python train.py --arch="mlp_mixer" --model="self-supervised image encoder" --dataset="telescope images of galaxies (Galaxy Zoo DECaLS)" --train_examples=88335 --image_size=48 --crop_scale_min=0.3 --horizontal_flip=true --color_jitter=0.6 --method="vicreg" --norm="layernorm" --norm_position="pre" --activation="relu" --mlp_ratio=4 --parallel_block=false --inner_norm=false --moe="expert_choice" --num_experts=8 --moe_every=2 --expert_mlp_ratio=0.5 --experts_per_token=2 --shared_expert=false --patch_size=[6, 6] --layers=14 --width=384 --projector_hidden=512 --projector_out=512 --projector_hidden_layers=1 --residual_init="zero_last" --optimizer="nadamw" --lr=0.0013 --beta1=0.9 --beta2=0.99 --eps=1e-08 --steps=10300 --batch_size=128 --epochs=14.9 --lr_schedule="cosine_restarts" --final_lr_fraction=0 --warmup_steps=510 --weight_decay=0.1
Rows from block 7 of a small self-supervised image encoder, named by matrix and row number. Rows with one number within an expert belong to one neuron, the router's apart. Each number is 200 + 40 x the weight over its row's rms, rounded and kept within 0 to 999. All counts start at 0. After the name is the row's rms in percent of the matrix's.
Before each expert's rows are labels from the 100 images, of 14976, where the router gives the expert most weight on average: "patch colour" is the nearest of a few named colours to the mean colour under the peak. Only what is clearly more common there than usual is listed. The data: telescope images of galaxies (Galaxy Zoo DECaLS).
# router: router (model.blocks.7.mlp.router.weight, 8x384), inputs 231-307
# up: expert up (model.blocks.7.mlp.up, 8x192x384), inputs 231-307
# down: expert down (model.blocks.7.mlp.down, 8x384x192, transposed), outputs 231-307

# expert 5
patch colour: brown; grey
router.5,104,254,174,154,110,255,153,181,203,261,237,272,194,237,220,209,296,147,281,187,223,193,152,221,207,209,178,168,253,217,160,241,180,202,164,254,207,219,230,182,194,174,249,181,270,170,153,158,239,212,273,205,215,181,232,260,161,170,181,170,156,236,175,230,158,198,213,194,200,161,200,243,189,198,111,216,203,202
up.0,042,203,204,175,199,184,169,250,168,208,248,203,198,231,193,210,168,192,251,226,245,166,142,171,220,203,176,138,260,253,149,132,209,162,228,252,208,151,253,255,155,117,218,243,195,149,247,225,211,246,186,199,188,216,179,258,252,188,235,220,169,234,229,197,172,128,284,202,195,214,291,248,162,185,192,216,228,235
down.0,053,238,285,243,142,142,222,190,164,250,170,240,202,251,266,165,321,168,251,151,278,138,170,151,186,216,210,197,192,223,183,170,226,225,172,170,199,219,147,182,209,202,228,258,167,199,158,225,216,173,210,201,190,216,165,175,247,260,236,209,194,268,115,190,187,213,315,157,242,218,250,191,161,118,121,144,184,224
up.1,132,119,133,158,186,263,162,238,217,269,194,228,204,222,196,220,288,230,172,161,196,244,170,222,233,173,212,171,200,218,206,119,191,175,161,183,171,169,184,197,220,168,247,235,170,124,239,261,239,271,231,177,70,210,164,220,167,163,211,168,175,223,193,169,145,155,216,199,280,112,200,181,238,177,158,164,287,262
down.1,130,213,214,199,230,164,214,182,141,150,218,187,225,238,175,206,204,153,251,230,197,280,200,141,264,205,240,163,208,274,190,165,261,234,199,210,271,195,215,235,244,225,202,166,267,147,199,253,136,193,224,152,205,201,136,214,251,146,209,211,186,256,139,115,262,165,216,273,145,215,164,231,248,231,235,161,270,229
up.2,119,239,189,188,124,194,179,157,225,253,210,286,164,190,193,173,268,213,186,176,283,172,161,203,201,206,197,128,121,167,159,237,217,235,193,221,246,166,141,274,192,156,191,232,220,163,236,226,205,234,249,204,74,115,146,190,148,145,219,165,196,257,213,245,199,210,262,196,211,147,181,206,295,207,241,183,257,192
down.2,120,154,197,272,281,168,163,259,209,181,238,207,261,158,225,155,238,156,257,212,252,154,129,158,274,189,212,210,191,275,236,235,215,133,123,279,189,190,229,207,163,194,205,191,214,202,250,222,218,218,180,147,262,227,166,89,248,150,203,214,198,230,119,128,221,176,193,294,148,211,131,235,262,243,162,237,222,268
up.3,111,131,141,186,197,223,224,244,138,159,189,257,171,229,160,247,216,219,194,211,186,240,197,228,195,205,237,177,198,198,115,129,167,222,109,218,222,191,160,298,236,194,233,179,166,256,195,173,154,267,167,204,157,185,189,280,146,182,188,190,119,211,232,156,89,174,181,238,200,215,231,231,166,232,194,207,288,191
down.3,120,129,234,174,232,154,201,164,197,124,192,233,211,181,249,200,170,176,237,285,167,252,219,187,222,198,224,181,257,176,189,135,214,179,182,178,171,189,271,158,181,138,131,196,124,221,142,150,172,180,170,167,220,207,149,166,203,236,213,259,146,213,231,205,170,149,232,247,177,260,200,170,253,256,161,194,201,222
up.4,058,174,153,167,132,234,240,234,219,261,225,198,188,224,218,216,263,210,186,154,251,227,216,227,173,137,240,212,128,157,209,165,153,212,307,206,212,179,174,238,168,205,183,230,250,225,157,282,223,273,191,239,229,177,222,214,189,198,153,259,197,161,284,259,203,183,213,148,183,124,134,254,151,200,205,223,200,220
down.4,059,172,164,202,220,144,197,329,190,218,240,169,155,188,180,146,193,241,180,209,131,162,236,240,187,203,181,208,181,109,236,197,192,170,208,209,202,172,229,222,152,237,256,217,182,218,273,108,195,191,110,168,193,227,214,214,186,247,244,233,167,168,163,186,194,233,214,202,211,224,197,271,185,183,309,168,204,213
up.5,112,246,189,152,189,219,177,204,262,202,193,246,171,174,213,167,262,220,277,109,190,230,184,188,176,252,166,155,196,290,213,203,166,185,227,234,205,178,131,200,208,170,283,268,274,123,183,195,148,186,160,173,256,213,245,222,217,238,213,194,200,171,209,276,215,183,202,219,252,187,235,208,214,203,154,178,150,204
down.5,105,241,205,258,263,205,207,220,215,233,219,236,236,239,149,151,192,197,212,202,213,231,204,184,245,242,168,208,194,191,164,215,147,194,154,204,249,181,257,184,215,180,158,80,232,230,234,184,241,155,161,244,214,247,203,124,234,218,209,273,196,233,136,195,304,174,286,224,167,173,170,202,219,199,248,214,221,243
up.6,142,172,218,181,212,177,190,240,221,177,170,288,176,233,191,219,225,199,199,204,147,205,154,204,213,238,218,134,230,166,118,213,211,237,186,188,268,162,225,238,266,204,172,180,233,315,184,149,207,222,177,160,226,187,190,221,144,214,220,176,257,212,190,172,156,174,103,266,134,228,196,177,184,166,139,202,178,126
down.6,143,103,244,221,182,127,165,159,224,204,229,208,176,135,194,169,160,175,222,313,232,234,212,169,230,188,252,221,232,220,224,189,301,154,182,213,150,269,209,231,209,132,177,194,205,186,264,128,163,182,244,209,226,202,188,171,203,298,226,223,141,221,231,204,141,170,222,184,215,229,214,60,250,233,205,273,197,218
up.7,101,187,127,229,168,250,183,251,150,183,108,202,246,177,172,203,224,243,171,238,163,225,177,221,201,284,194,201,125,196,225,198,194,206,222,185,145,201,182,203,163,163,281,155,241,188,259,160,155,224,132,229,223,277,234,242,229,189,231,164,201,164,276,228,139,219,191,159,196,157,236,149,112,206,165,160,257,196
down.7,087,153,191,221,160,233,256,139,235,210,234,214,137,132,219,166,215,205,182,200,321,174,220,199,193,237,160,178,168,188,146,140,178,271,248,164,186,241,249,133,198,241,252,158,202,219,190,207,111,220,166,187,153,151,163,212,234,188,231,224,204,167,223,155,255,157,180,195,158,175,236,156,268,254,237,200,215,265
up.8,116,214,159,208,249,176,232,217,251,201,111,227,258,147,147,210,272,219,237,244,169,204,167,204,203,315,193,286,184,225,225,201,230,200,207,266,178,198,262,202,165,201,244,118,181,189,229,247,244,217,198,158,218,252,196,190,280,158,190,179,158,165,186,158,203,139,169,143,177,143,235,224,153,177,173,213,199,207
down.8,112,127,233,175,180,251,192,143,234,162,204,107,195,116,228,136,206,267,174,155,239,166,213,223,190,170,279,231,254,154,214,199,191,171,270,176,216,182,203,136,222,218,152,218,224,176,232,182,213,209,217,171,270,167,183,213,183,343,274,251,229,150,214,153,172,174,190,215,206,160,234,102,194,151,245,222,217,167
up.9,088,198,210,210,184,203,225,183,200,242,168,214,218,165,94,208,226,235,120,224,180,226,244,185,162,218,179,219,140,164,224,177,247,175,219,148,201,212,241,183,209,182,266,142,255,153,256,216,195,182,183,206,196,199,170,299,231,223,161,224,214,172,227,188,172,173,260,232,148,178,159,211,236,204,245,123,158,183
down.9,083,123,190,262,209,262,234,227,205,212,174,213,218,159,181,225,190,219,236,131,264,210,188,219,262,195,269,136,163,230,210,254,97,181,217,171,209,128,217,243,202,213,158,197,271,252,144,205,183,171,148,201,213,260,253,181,234,117,155,196,208,271,251,210,253,209,160,245,162,130,149,170,221,190,160,194,229,207

# expert 3
patch colour: pink
router.3,101,152,220,221,252,199,183,217,224,129,155,180,226,192,194,217,135,252,221,193,147,149,226,194,180,246,102,214,259,200,199,202,192,189,241,220,213,160,204,216,189,181,188,253,164,241,196,157,206,132,232,181,172,118,188,217,204,188,226,168,275,166,202,146,284,157,155,187,222,208,189,204,158,164,268,192,210,101
up.0,122,236,251,221,174,216,187,162,250,177,193,214,246,234,151,163,320,173,246,134,264,197,137,208,201,175,131,126,176,254,127,153,231,222,223,249,166,224,152,209,163,179,192,186,277,214,197,161,237,303,201,229,195,173,173,212,183,185,232,184,146,217,206,278,229,223,202,107,183,177,198,231,165,217,180,236,163,251
down.0,130,131,260,151,201,196,179,160,245,221,184,216,174,227,197,248,149,275,238,174,240,169,184,159,186,151,155,210,235,164,217,174,203,208,174,232,206,211,145,195,156,214,130,165,167,229,191,169,208,176,214,180,200,240,143,173,304,230,200,215,146,141,120,158,209,166,296,197,272,198,170,166,219,213,200,152,144,214
up.1,096,221,129,140,265,229,248,155,211,265,201,284,206,196,216,193,250,164,171,230,187,266,169,242,147,168,202,127,164,265,175,166,279,146,232,202,119,227,250,241,163,182,248,148,220,200,203,191,193,238,167,222,180,267,212,240,203,189,144,190,144,193,169,199,127,178,244,242,200,164,168,199,196,184,178,240,244,266
down.1,086,190,208,169,156,145,181,233,220,273,170,176,207,232,159,241,234,221,188,170,208,220,221,151,204,198,180,224,173,140,210,214,190,187,217,190,168,197,227,202,218,225,175,255,218,287,285,259,145,217,242,257,200,158,228,278,199,235,172,161,165,144,285,196,200,204,162,175,239,195,244,94,244,215,195,265,172,244
up.2,041,242,207,162,190,188,229,213,194,193,220,301,197,171,207,183,249,172,185,186,145,208,250,210,278,218,141,176,162,262,218,180,186,205,195,274,239,203,227,286,200,164,199,203,195,197,297,207,175,246,161,182,145,239,230,221,236,187,184,174,164,177,195,232,149,175,208,183,232,182,147,113,248,254,189,237,280,225
down.2,054,173,177,263,158,220,240,193,264,234,217,215,159,180,216,227,181,232,183,190,161,175,168,228,240,238,234,191,190,193,272,237,201,192,87,174,169,230,175,207,240,221,104,178,213,268,186,195,235,165,223,184,238,192,190,167,167,249,219,214,139,232,211,231,110,143,153,193,204,168,98,176,267,269,206,174,279,194
up.3,048,159,230,247,155,235,185,205,171,226,191,252,270,189,234,187,211,133,210,178,220,211,198,200,165,188,200,210,160,175,206,175,135,182,202,267,146,269,145,185,193,166,140,178,225,220,241,242,217,158,160,245,179,190,239,235,255,126,204,224,151,201,261,256,167,217,274,206,235,169,232,270,138,238,205,276,154,147
down.3,055,283,159,138,224,184,176,204,144,181,248,201,305,213,191,242,247,283,223,221,219,218,259,249,249,223,247,211,180,275,119,213,194,186,243,195,165,176,175,185,167,236,136,179,213,140,196,198,184,135,193,217,236,272,236,223,297,195,184,230,232,96,121,240,269,166,194,186,236,193,211,283,230,93,218,174,165,86
up.4,054,264,135,193,151,203,226,201,183,231,242,251,263,166,204,151,216,195,246,168,227,215,229,219,112,245,201,125,177,176,208,233,180,242,185,201,152,167,215,189,164,180,167,128,169,211,244,227,166,294,218,240,166,235,258,222,203,204,198,245,154,238,152,245,200,284,224,155,151,172,210,192,213,187,197,228,228,271
down.4,060,135,222,264,181,153,213,174,168,224,200,202,222,132,157,222,89,282,190,221,199,187,215,146,142,172,221,228,171,150,185,180,131,180,194,260,240,206,225,178,195,212,292,278,218,209,257,154,227,281,182,174,186,178,197,227,256,274,208,221,225,249,208,172,248,214,219,181,219,191,163,201,215,241,184,222,197,195
up.5,101,248,221,227,118,247,223,143,138,226,181,281,208,165,253,175,222,193,223,233,208,253,194,218,166,150,188,176,202,216,214,268,114,210,206,126,149,221,163,201,203,207,237,183,179,231,213,241,152,237,146,174,153,200,237,216,168,154,200,161,174,261,207,295,169,241,184,177,221,200,253,282,201,260,197,214,237,203
down.5,111,176,131,222,245,217,234,242,272,188,139,219,226,171,246,303,260,127,233,218,166,205,235,189,181,268,228,269,199,173,162,210,202,224,139,224,175,176,249,226,186,170,165,197,140,227,178,195,193,119,167,200,130,214,212,148,194,125,179,202,195,161,176,207,215,159,253,242,175,158,174,224,253,217,179,233,250,260
up.6,045,182,141,277,122,253,220,230,172,229,254,248,236,153,205,211,293,193,101,280,194,229,192,240,207,226,167,151,99,238,175,187,194,181,164,210,175,209,133,239,205,124,236,172,195,216,252,209,234,234,146,260,159,240,146,198,166,87,134,162,204,271,192,226,208,200,220,212,181,184,168,206,165,200,171,229,175,220
down.6,053,185,205,188,195,195,190,180,250,195,245,232,191,185,224,202,217,198,217,167,256,173,221,233,165,178,158,209,208,147,202,177,199,126,162,161,150,261,149,182,109,220,173,203,216,214,157,171,230,147,151,148,175,275,187,115,150,218,173,212,193,168,206,197,190,270,224,199,170,173,188,172,143,223,239,151,248,109
up.7,106,205,226,197,181,184,208,279,157,192,163,204,227,179,190,165,243,201,148,211,133,219,183,178,226,241,230,138,213,211,143,116,182,232,216,169,237,243,261,237,213,152,224,204,194,142,274,251,199,264,173,152,286,219,214,242,205,217,224,177,217,206,223,248,190,254,193,216,173,225,225,269,176,240,196,236,165,178
down.7,103,192,264,239,193,179,223,187,244,219,275,237,179,257,165,279,158,123,192,125,252,195,243,220,209,189,197,178,204,141,186,196,191,265,245,157,136,228,160,300,183,209,150,153,194,180,149,203,199,216,226,253,172,258,164,151,236,179,143,177,139,258,210,187,176,243,208,198,225,226,159,234,153,291,170,173,183,328
up.8,116,276,199,167,178,230,181,219,142,195,223,243,111,191,181,109,182,214,147,148,202,204,178,167,205,251,156,147,211,140,99,219,256,187,209,209,264,165,254,199,180,206,228,241,178,218,209,251,207,200,184,178,165,140,148,193,172,168,171,207,201,193,226,307,289,230,270,208,259,213,203,171,248,174,244,236,168,147
down.8,112,207,195,199,181,198,242,157,177,248,192,240,147,228,210,283,223,297,194,150,271,155,274,267,167,103,166,183,236,216,216,159,159,163,239,177,190,200,153,168,176,226,137,251,274,275,177,218,256,180,230,273,85,197,202,169,159,201,209,191,226,235,132,227,181,182,252,229,214,187,175,154,249,196,146,181,253,166
up.9,092,235,150,200,209,177,212,177,218,255,155,234,237,193,186,185,241,195,223,141,195,204,185,165,209,223,194,142,197,194,184,205,193,194,197,166,142,219,208,255,188,148,192,208,176,254,227,212,213,297,233,242,182,220,206,250,202,157,139,173,177,228,274,280,139,243,210,198,220,157,135,218,159,228,103,237,166,210
down.9,090,194,165,168,176,226,230,185,134,251,266,183,160,245,134,194,190,231,218,239,216,270,199,180,238,216,214,237,172,234,245,195,199,147,207,233,188,227,157,134,218,192,205,143,207,180,204,140,156,197,169,226,176,218,263,260,195,131,170,244,98,236,182,189,233,163,212,229,215,159,220,172,225,242,161,162,225,182

# expert 1
patch colour: grey
router.1,093,194,159,256,259,204,168,175,172,258,215,200,209,102,172,209,224,224,203,205,295,196,169,185,141,174,193,220,220,271,316,138,170,215,157,177,219,210,173,249,207,140,244,202,221,163,237,206,187,285,200,209,218,240,224,231,276,235,239,237,235,165,241,192,119,154,92,229,183,249,192,215,205,217,155,129,172,334
up.0,055,230,176,178,209,205,210,288,178,194,223,199,178,207,195,211,180,200,210,147,211,241,213,213,176,160,178,204,157,177,194,229,201,114,221,222,182,131,214,250,170,185,221,219,199,182,213,198,144,165,107,221,251,188,178,243,193,222,188,196,126,164,204,226,277,248,215,210,239,135,263,196,234,244,212,182,163,203
down.0,071,222,301,215,219,165,206,222,256,163,219,201,236,170,171,215,186,189,152,190,165,184,201,227,203,162,250,242,194,144,139,224,172,246,201,188,167,128,231,135,157,208,159,215,141,143,136,263,117,189,266,213,194,144,251,166,253,264,264,247,202,208,137,242,133,225,232,274,269,279,218,170,183,162,170,204,188,144
up.1,094,182,173,268,169,192,198,149,155,240,163,292,289,229,202,158,295,172,215,241,221,239,141,184,244,217,185,108,188,272,234,203,220,219,162,175,198,222,137,204,185,139,167,183,319,230,236,156,212,210,183,169,230,212,240,284,218,126,144,144,180,213,230,227,187,256,191,223,154,177,186,179,137,212,95,235,159,198
down.1,085,181,272,136,206,100,222,170,176,182,198,240,194,160,175,146,128,141,217,150,260,185,184,157,163,221,189,179,186,232,260,207,246,243,182,263,277,184,249,243,186,181,156,106,177,215,202,207,150,225,225,178,220,233,121,215,248,200,231,215,216,232,212,189,254,208,241,210,258,204,226,285,232,172,233,139,188,170
up.2,160,214,207,153,130,228,135,179,186,219,253,194,216,229,228,191,199,189,276,224,258,237,190,213,244,184,158,188,201,277,205,266,202,244,253,184,168,219,174,192,187,217,283,166,266,215,236,156,192,213,186,215,208,277,208,237,126,211,194,111,172,242,255,180,211,159,219,73,274,167,236,154,216,251,162,208,196,194
down.2,148,234,121,138,190,243,225,227,141,215,233,251,187,175,245,138,161,242,187,175,154,235,207,193,220,184,305,166,176,272,217,227,199,179,147,226,245,171,243,206,250,189,204,161,244,243,188,212,212,215,135,129,252,241,185,196,173,179,201,210,239,236,190,184,164,161,203,259,227,145,194,215,189,217,214,164,236,169
up.3,066,214,202,294,156,171,278,201,197,233,250,184,255,224,184,162,232,155,141,207,201,214,244,198,187,241,226,206,158,203,199,194,188,134,157,158,162,189,199,229,166,170,209,199,178,191,201,197,165,251,128,139,206,198,261,267,122,78,181,186,158,232,212,207,175,259,174,148,207,238,166,170,173,218,195,259,197,226
down.3,070,133,219,221,181,268,207,168,173,271,167,182,268,223,185,201,205,193,221,301,115,228,238,181,217,173,217,235,191,144,174,240,151,234,211,216,215,242,199,252,178,327,228,180,154,211,173,244,270,141,240,253,194,289,142,164,222,224,200,233,178,157,203,166,183,164,195,205,195,175,162,206,114,147,277,212,249,216
up.4,159,167,203,147,177,159,166,153,183,204,166,270,307,237,215,185,246,165,333,227,238,165,214,237,286,239,199,238,209,205,206,246,204,163,187,190,146,185,184,215,208,152,154,140,180,212,248,226,217,222,197,216,182,200,199,189,112,202,193,154,157,232,178,226,216,283,208,147,236,257,196,231,214,258,146,271,145,245
down.4,157,142,167,153,175,201,172,161,240,201,123,228,191,218,199,210,149,285,165,196,168,231,172,205,210,147,153,111,298,196,163,220,225,248,178,218,224,208,177,267,206,206,269,246,179,186,214,160,162,151,238,85,215,218,174,215,100,200,254,160,248,233,232,170,168,189,245,209,205,219,203,144,194,254,236,166,145,144
up.5,074,237,167,248,230,209,238,203,209,241,203,247,178,181,253,205,265,130,240,213,202,216,152,201,179,202,177,203,166,247,203,180,163,136,211,240,152,182,194,198,206,193,178,231,237,267,253,191,173,203,208,150,223,144,249,235,194,176,176,235,148,180,246,254,218,265,175,161,221,125,170,245,188,210,203,227,170,135
down.5,073,230,183,195,223,240,198,161,211,169,219,238,243,233,217,237,199,172,171,173,211,200,244,144,232,150,261,260,200,174,152,220,201,217,192,213,110,221,166,151,192,160,252,90,235,137,229,234,161,237,201,291,215,273,212,199,149,201,259,183,219,212,208,202,208,210,138,232,190,205,179,129,189,123,221,145,179,270
up.6,144,234,186,241,191,178,219,229,246,192,241,212,172,156,221,172,233,188,182,185,194,202,178,180,250,235,258,109,158,183,177,199,157,240,224,239,213,177,213,195,200,214,162,168,221,257,273,254,208,213,108,210,105,205,205,191,207,74,221,199,175,263,226,217,191,231,204,184,211,171,136,265,207,198,215,228,234,184
down.6,131,132,257,214,221,208,186,188,251,103,226,218,150,270,256,202,182,205,205,104,240,207,182,218,251,207,238,192,248,186,164,212,198,178,209,220,232,225,149,291,139,245,206,222,137,196,114,219,238,176,237,190,197,141,152,233,240,158,219,263,202,232,210,170,256,216,160,201,171,277,151,214,226,217,175,220,150,186
up.7,103,196,172,129,109,198,201,156,175,195,201,197,207,214,221,147,225,173,333,243,146,169,164,251,176,180,195,241,201,167,192,195,179,192,162,149,173,180,189,245,158,158,163,214,216,222,254,181,222,241,138,266,253,177,251,237,132,164,135,192,166,212,190,281,198,189,243,185,236,223,169,222,164,268,170,253,155,217
down.7,088,187,219,182,172,143,171,127,180,219,218,262,198,240,171,180,175,201,249,286,212,217,217,147,210,134,171,109,195,191,188,234,221,253,213,223,242,216,154,166,230,156,215,270,233,137,230,178,176,206,133,169,249,170,200,239,170,170,173,243,249,275,227,143,266,156,243,227,252,209,183,247,283,151,216,166,157,199
up.8,140,149,190,240,162,145,173,193,205,205,205,142,196,175,168,139,284,212,233,205,145,222,228,221,125,209,222,269,193,267,261,212,215,172,222,182,153,192,201,236,214,198,275,176,246,237,206,217,221,184,237,205,200,169,217,207,209,213,224,223,175,159,214,207,136,204,178,220,276,189,200,134,163,200,135,211,128,231
down.8,139,199,233,212,168,202,162,236,178,225,226,197,248,201,193,210,150,256,197,132,220,127,227,181,153,197,154,208,183,191,246,231,253,171,192,239,224,252,199,193,188,221,132,127,204,223,195,222,231,175,212,198,164,302,207,129,191,195,268,187,232,162,149,175,209,247,262,195,230,261,222,196,253,257,269,143,196,248
up.9,095,207,144,212,194,235,239,238,199,291,190,240,218,196,199,223,216,224,201,216,215,233,237,219,180,201,178,257,137,206,218,169,247,207,152,140,166,185,154,213,149,155,309,91,222,219,195,249,147,205,239,208,168,165,226,225,161,158,262,206,170,204,232,233,150,201,188,214,179,209,192,269,141,211,162,191,177,236
down.9,099,183,201,223,243,221,199,221,259,169,143,241,252,282,225,279,201,233,163,241,187,181,181,205,215,119,202,195,224,149,172,232,168,218,176,169,246,248,229,235,210,239,189,214,175,228,231,259,161,202,201,141,190,216,210,170,193,215,145,57,216,188,166,136,145,235,164,225,159,207,178,148,158,201,194,185,209,200

# expert 7
patch colour: grey
router.7,099,232,180,119,182,139,107,190,169,253,207,185,209,220,162,217,218,195,227,225,195,212,239,211,218,170,210,132,253,160,191,141,165,203,143,202,213,201,276,236,198,242,199,222,225,194,245,252,213,232,209,140,223,181,184,183,83,253,185,120,188,166,163,237,250,152,259,235,259,235,208,184,203,236,236,228,189,220
up.0,075,205,152,221,92,185,195,201,240,268,254,256,156,180,231,213,266,162,203,175,201,237,160,264,172,271,181,182,130,224,207,245,222,150,210,241,136,201,156,265,185,139,239,209,203,185,188,233,185,250,178,226,156,163,273,294,205,141,204,211,143,195,245,228,142,224,213,133,209,107,191,194,151,192,170,187,157,214
down.0,073,230,164,160,241,226,216,230,120,200,167,264,126,194,176,198,161,222,225,184,250,167,164,235,284,286,225,180,142,217,173,178,234,148,220,222,254,195,168,184,269,160,191,216,174,198,194,169,159,147,153,174,163,155,184,217,180,191,193,188,247,168,235,220,241,226,198,194,218,163,181,138,236,211,238,227,197,186
up.1,064,189,142,253,157,214,254,277,154,236,221,212,199,126,163,170,179,171,139,224,232,170,217,219,141,282,237,203,154,196,160,176,156,163,233,187,126,184,228,226,135,207,200,217,202,229,249,184,246,198,183,224,232,180,223,183,249,146,228,237,144,242,206,276,174,249,218,152,162,145,145,231,206,178,171,289,228,229
down.1,069,185,115,215,146,159,167,263,255,135,190,189,196,204,135,153,118,171,229,161,237,210,261,225,218,219,204,199,163,210,132,193,272,257,229,192,259,248,176,178,276,171,175,132,144,131,243,177,227,92,154,207,144,205,234,209,147,179,194,207,181,163,165,245,216,185,237,168,280,157,200,160,231,222,169,190,201,243
up.2,058,239,171,206,172,126,224,226,163,267,227,273,180,178,153,201,297,120,252,247,217,192,235,250,239,182,245,299,123,195,204,162,134,192,216,191,171,219,67,262,235,156,224,260,279,188,226,225,184,205,121,264,183,219,272,227,166,185,233,255,144,196,247,296,188,213,194,171,204,201,197,225,207,180,177,207,204,192
down.2,058,193,197,137,196,246,189,189,83,234,195,143,158,234,202,247,158,175,206,248,152,265,138,117,228,133,196,178,186,159,177,159,179,134,119,177,222,150,252,204,136,193,206,247,210,175,165,133,245,173,229,174,227,224,187,231,190,251,182,209,157,234,197,161,172,215,161,174,156,122,169,160,215,206,162,210,178,112
up.3,049,247,188,213,271,199,166,182,187,217,248,157,168,169,193,196,263,143,169,158,241,245,219,260,155,224,188,220,166,229,233,176,171,239,214,170,193,215,153,252,218,109,193,221,271,207,203,215,199,243,200,245,203,233,238,285,198,100,229,188,164,226,310,205,160,258,194,169,219,147,223,236,259,199,88,209,260,273
down.3,060,222,239,280,176,215,197,166,135,155,181,173,285,201,210,196,253,253,243,203,248,185,112,198,211,211,203,176,215,163,199,174,211,216,216,150,214,207,180,211,139,192,173,153,151,215,244,194,234,171,161,235,186,211,231,279,254,159,220,247,220,251,229,216,240,207,194,273,181,231,214,195,117,161,171,184,173,237
up.4,137,140,265,189,227,235,123,164,279,263,172,207,212,178,243,247,252,196,223,145,240,197,81,179,274,157,190,150,249,191,113,159,230,227,145,163,210,218,212,208,183,154,193,216,204,204,167,150,190,179,273,164,165,186,131,195,135,203,217,125,245,250,192,188,215,205,171,212,177,193,157,153,247,206,142,180,198,254
down.4,149,155,202,242,219,201,181,209,287,238,202,257,239,194,193,223,200,167,226,203,147,223,137,133,231,179,200,190,239,258,194,216,204,197,109,169,149,201,138,246,200,197,223,254,227,170,181,235,170,224,223,176,239,242,173,195,237,238,197,195,186,218,240,161,183,197,152,236,154,153,161,198,204,169,149,244,231,226
up.5,067,255,184,261,210,194,223,188,167,197,240,274,183,163,201,191,236,196,228,150,203,217,218,251,218,224,167,193,193,267,211,215,172,168,184,236,218,171,150,259,243,172,184,182,242,278,228,191,141,263,223,328,144,196,266,224,239,150,188,190,180,201,256,216,194,207,232,216,210,182,199,251,200,202,205,243,205,201
down.5,078,246,123,161,193,214,234,203,207,221,207,193,205,228,232,208,209,271,143,141,167,221,184,219,218,290,227,198,151,111,210,208,278,232,233,143,192,227,232,169,221,201,168,295,255,229,174,172,297,194,59,227,163,234,189,199,188,180,165,215,243,157,227,249,187,191,159,174,192,203,161,234,239,259,192,170,153,255
up.6,075,189,195,213,192,190,227,192,184,227,225,212,188,210,168,230,261,185,206,204,257,273,189,211,190,176,217,224,132,219,204,174,137,226,226,206,165,190,167,258,238,191,205,229,284,242,286,254,225,186,155,274,181,222,245,270,199,164,157,196,127,229,237,287,128,266,229,172,232,173,171,217,176,257,235,223,252,174
down.6,071,276,237,213,207,171,148,174,182,200,228,179,194,234,170,180,180,233,218,263,243,181,232,191,211,103,210,153,170,162,160,233,171,150,189,214,198,193,160,237,198,157,169,255,260,220,187,191,254,194,222,210,290,231,126,186,212,186,198,174,180,150,180,212,236,209,187,216,269,218,146,220,219,289,229,178,92,166
up.7,137,168,158,213,185,233,214,269,140,268,210,121,278,150,238,178,158,245,170,161,188,192,89,191,150,166,148,183,189,175,290,150,193,181,164,94,193,223,189,209,173,124,222,208,169,174,296,170,216,155,182,167,220,217,280,229,224,242,239,182,208,192,239,192,139,230,159,162,164,202,209,155,216,258,177,189,199,290
down.7,138,178,157,250,236,231,141,184,233,155,237,208,220,193,271,140,160,162,200,221,201,189,216,279,165,208,207,162,212,235,182,218,225,184,236,193,226,229,143,143,171,204,287,161,109,125,148,165,209,207,192,252,317,199,229,92,195,255,255,214,235,127,194,173,221,214,156,165,167,229,272,153,195,180,144,232,137,272
up.8,065,215,190,230,136,209,243,210,209,188,238,190,171,136,233,152,258,209,224,209,239,252,250,189,182,226,224,293,177,207,207,257,211,125,238,222,192,257,176,248,145,138,193,175,203,171,174,215,194,247,231,210,166,172,300,262,246,189,154,200,186,246,266,218,198,242,130,178,247,191,181,175,189,171,207,252,185,245
down.8,070,256,171,154,229,357,161,244,274,204,233,175,198,167,225,173,163,177,168,233,171,216,224,210,173,203,176,208,270,241,261,197,200,236,234,203,251,137,205,204,221,126,176,172,181,220,153,256,177,156,159,237,221,290,177,127,254,198,286,236,181,273,167,188,193,147,238,189,165,214,227,128,236,198,214,241,209,175
up.9,059,182,157,247,160,266,253,201,185,264,263,159,144,224,181,189,238,190,169,106,228,229,167,202,175,181,208,264,166,187,156,118,160,172,269,152,149,194,136,190,189,153,235,258,197,223,208,248,231,222,163,220,176,186,209,188,248,197,167,219,200,207,226,216,192,183,164,143,207,202,212,173,174,183,231,136,244,190
down.9,064,174,232,251,211,209,235,175,117,135,161,254,195,231,201,95,265,104,193,198,226,153,123,230,212,277,198,195,236,221,145,194,187,128,249,226,159,264,144,146,179,226,175,167,166,179,170,150,233,147,233,186,235,221,188,222,252,220,152,144,219,235,224,209,181,224,140,177,186,253,201,216,188,173,232,209,138,174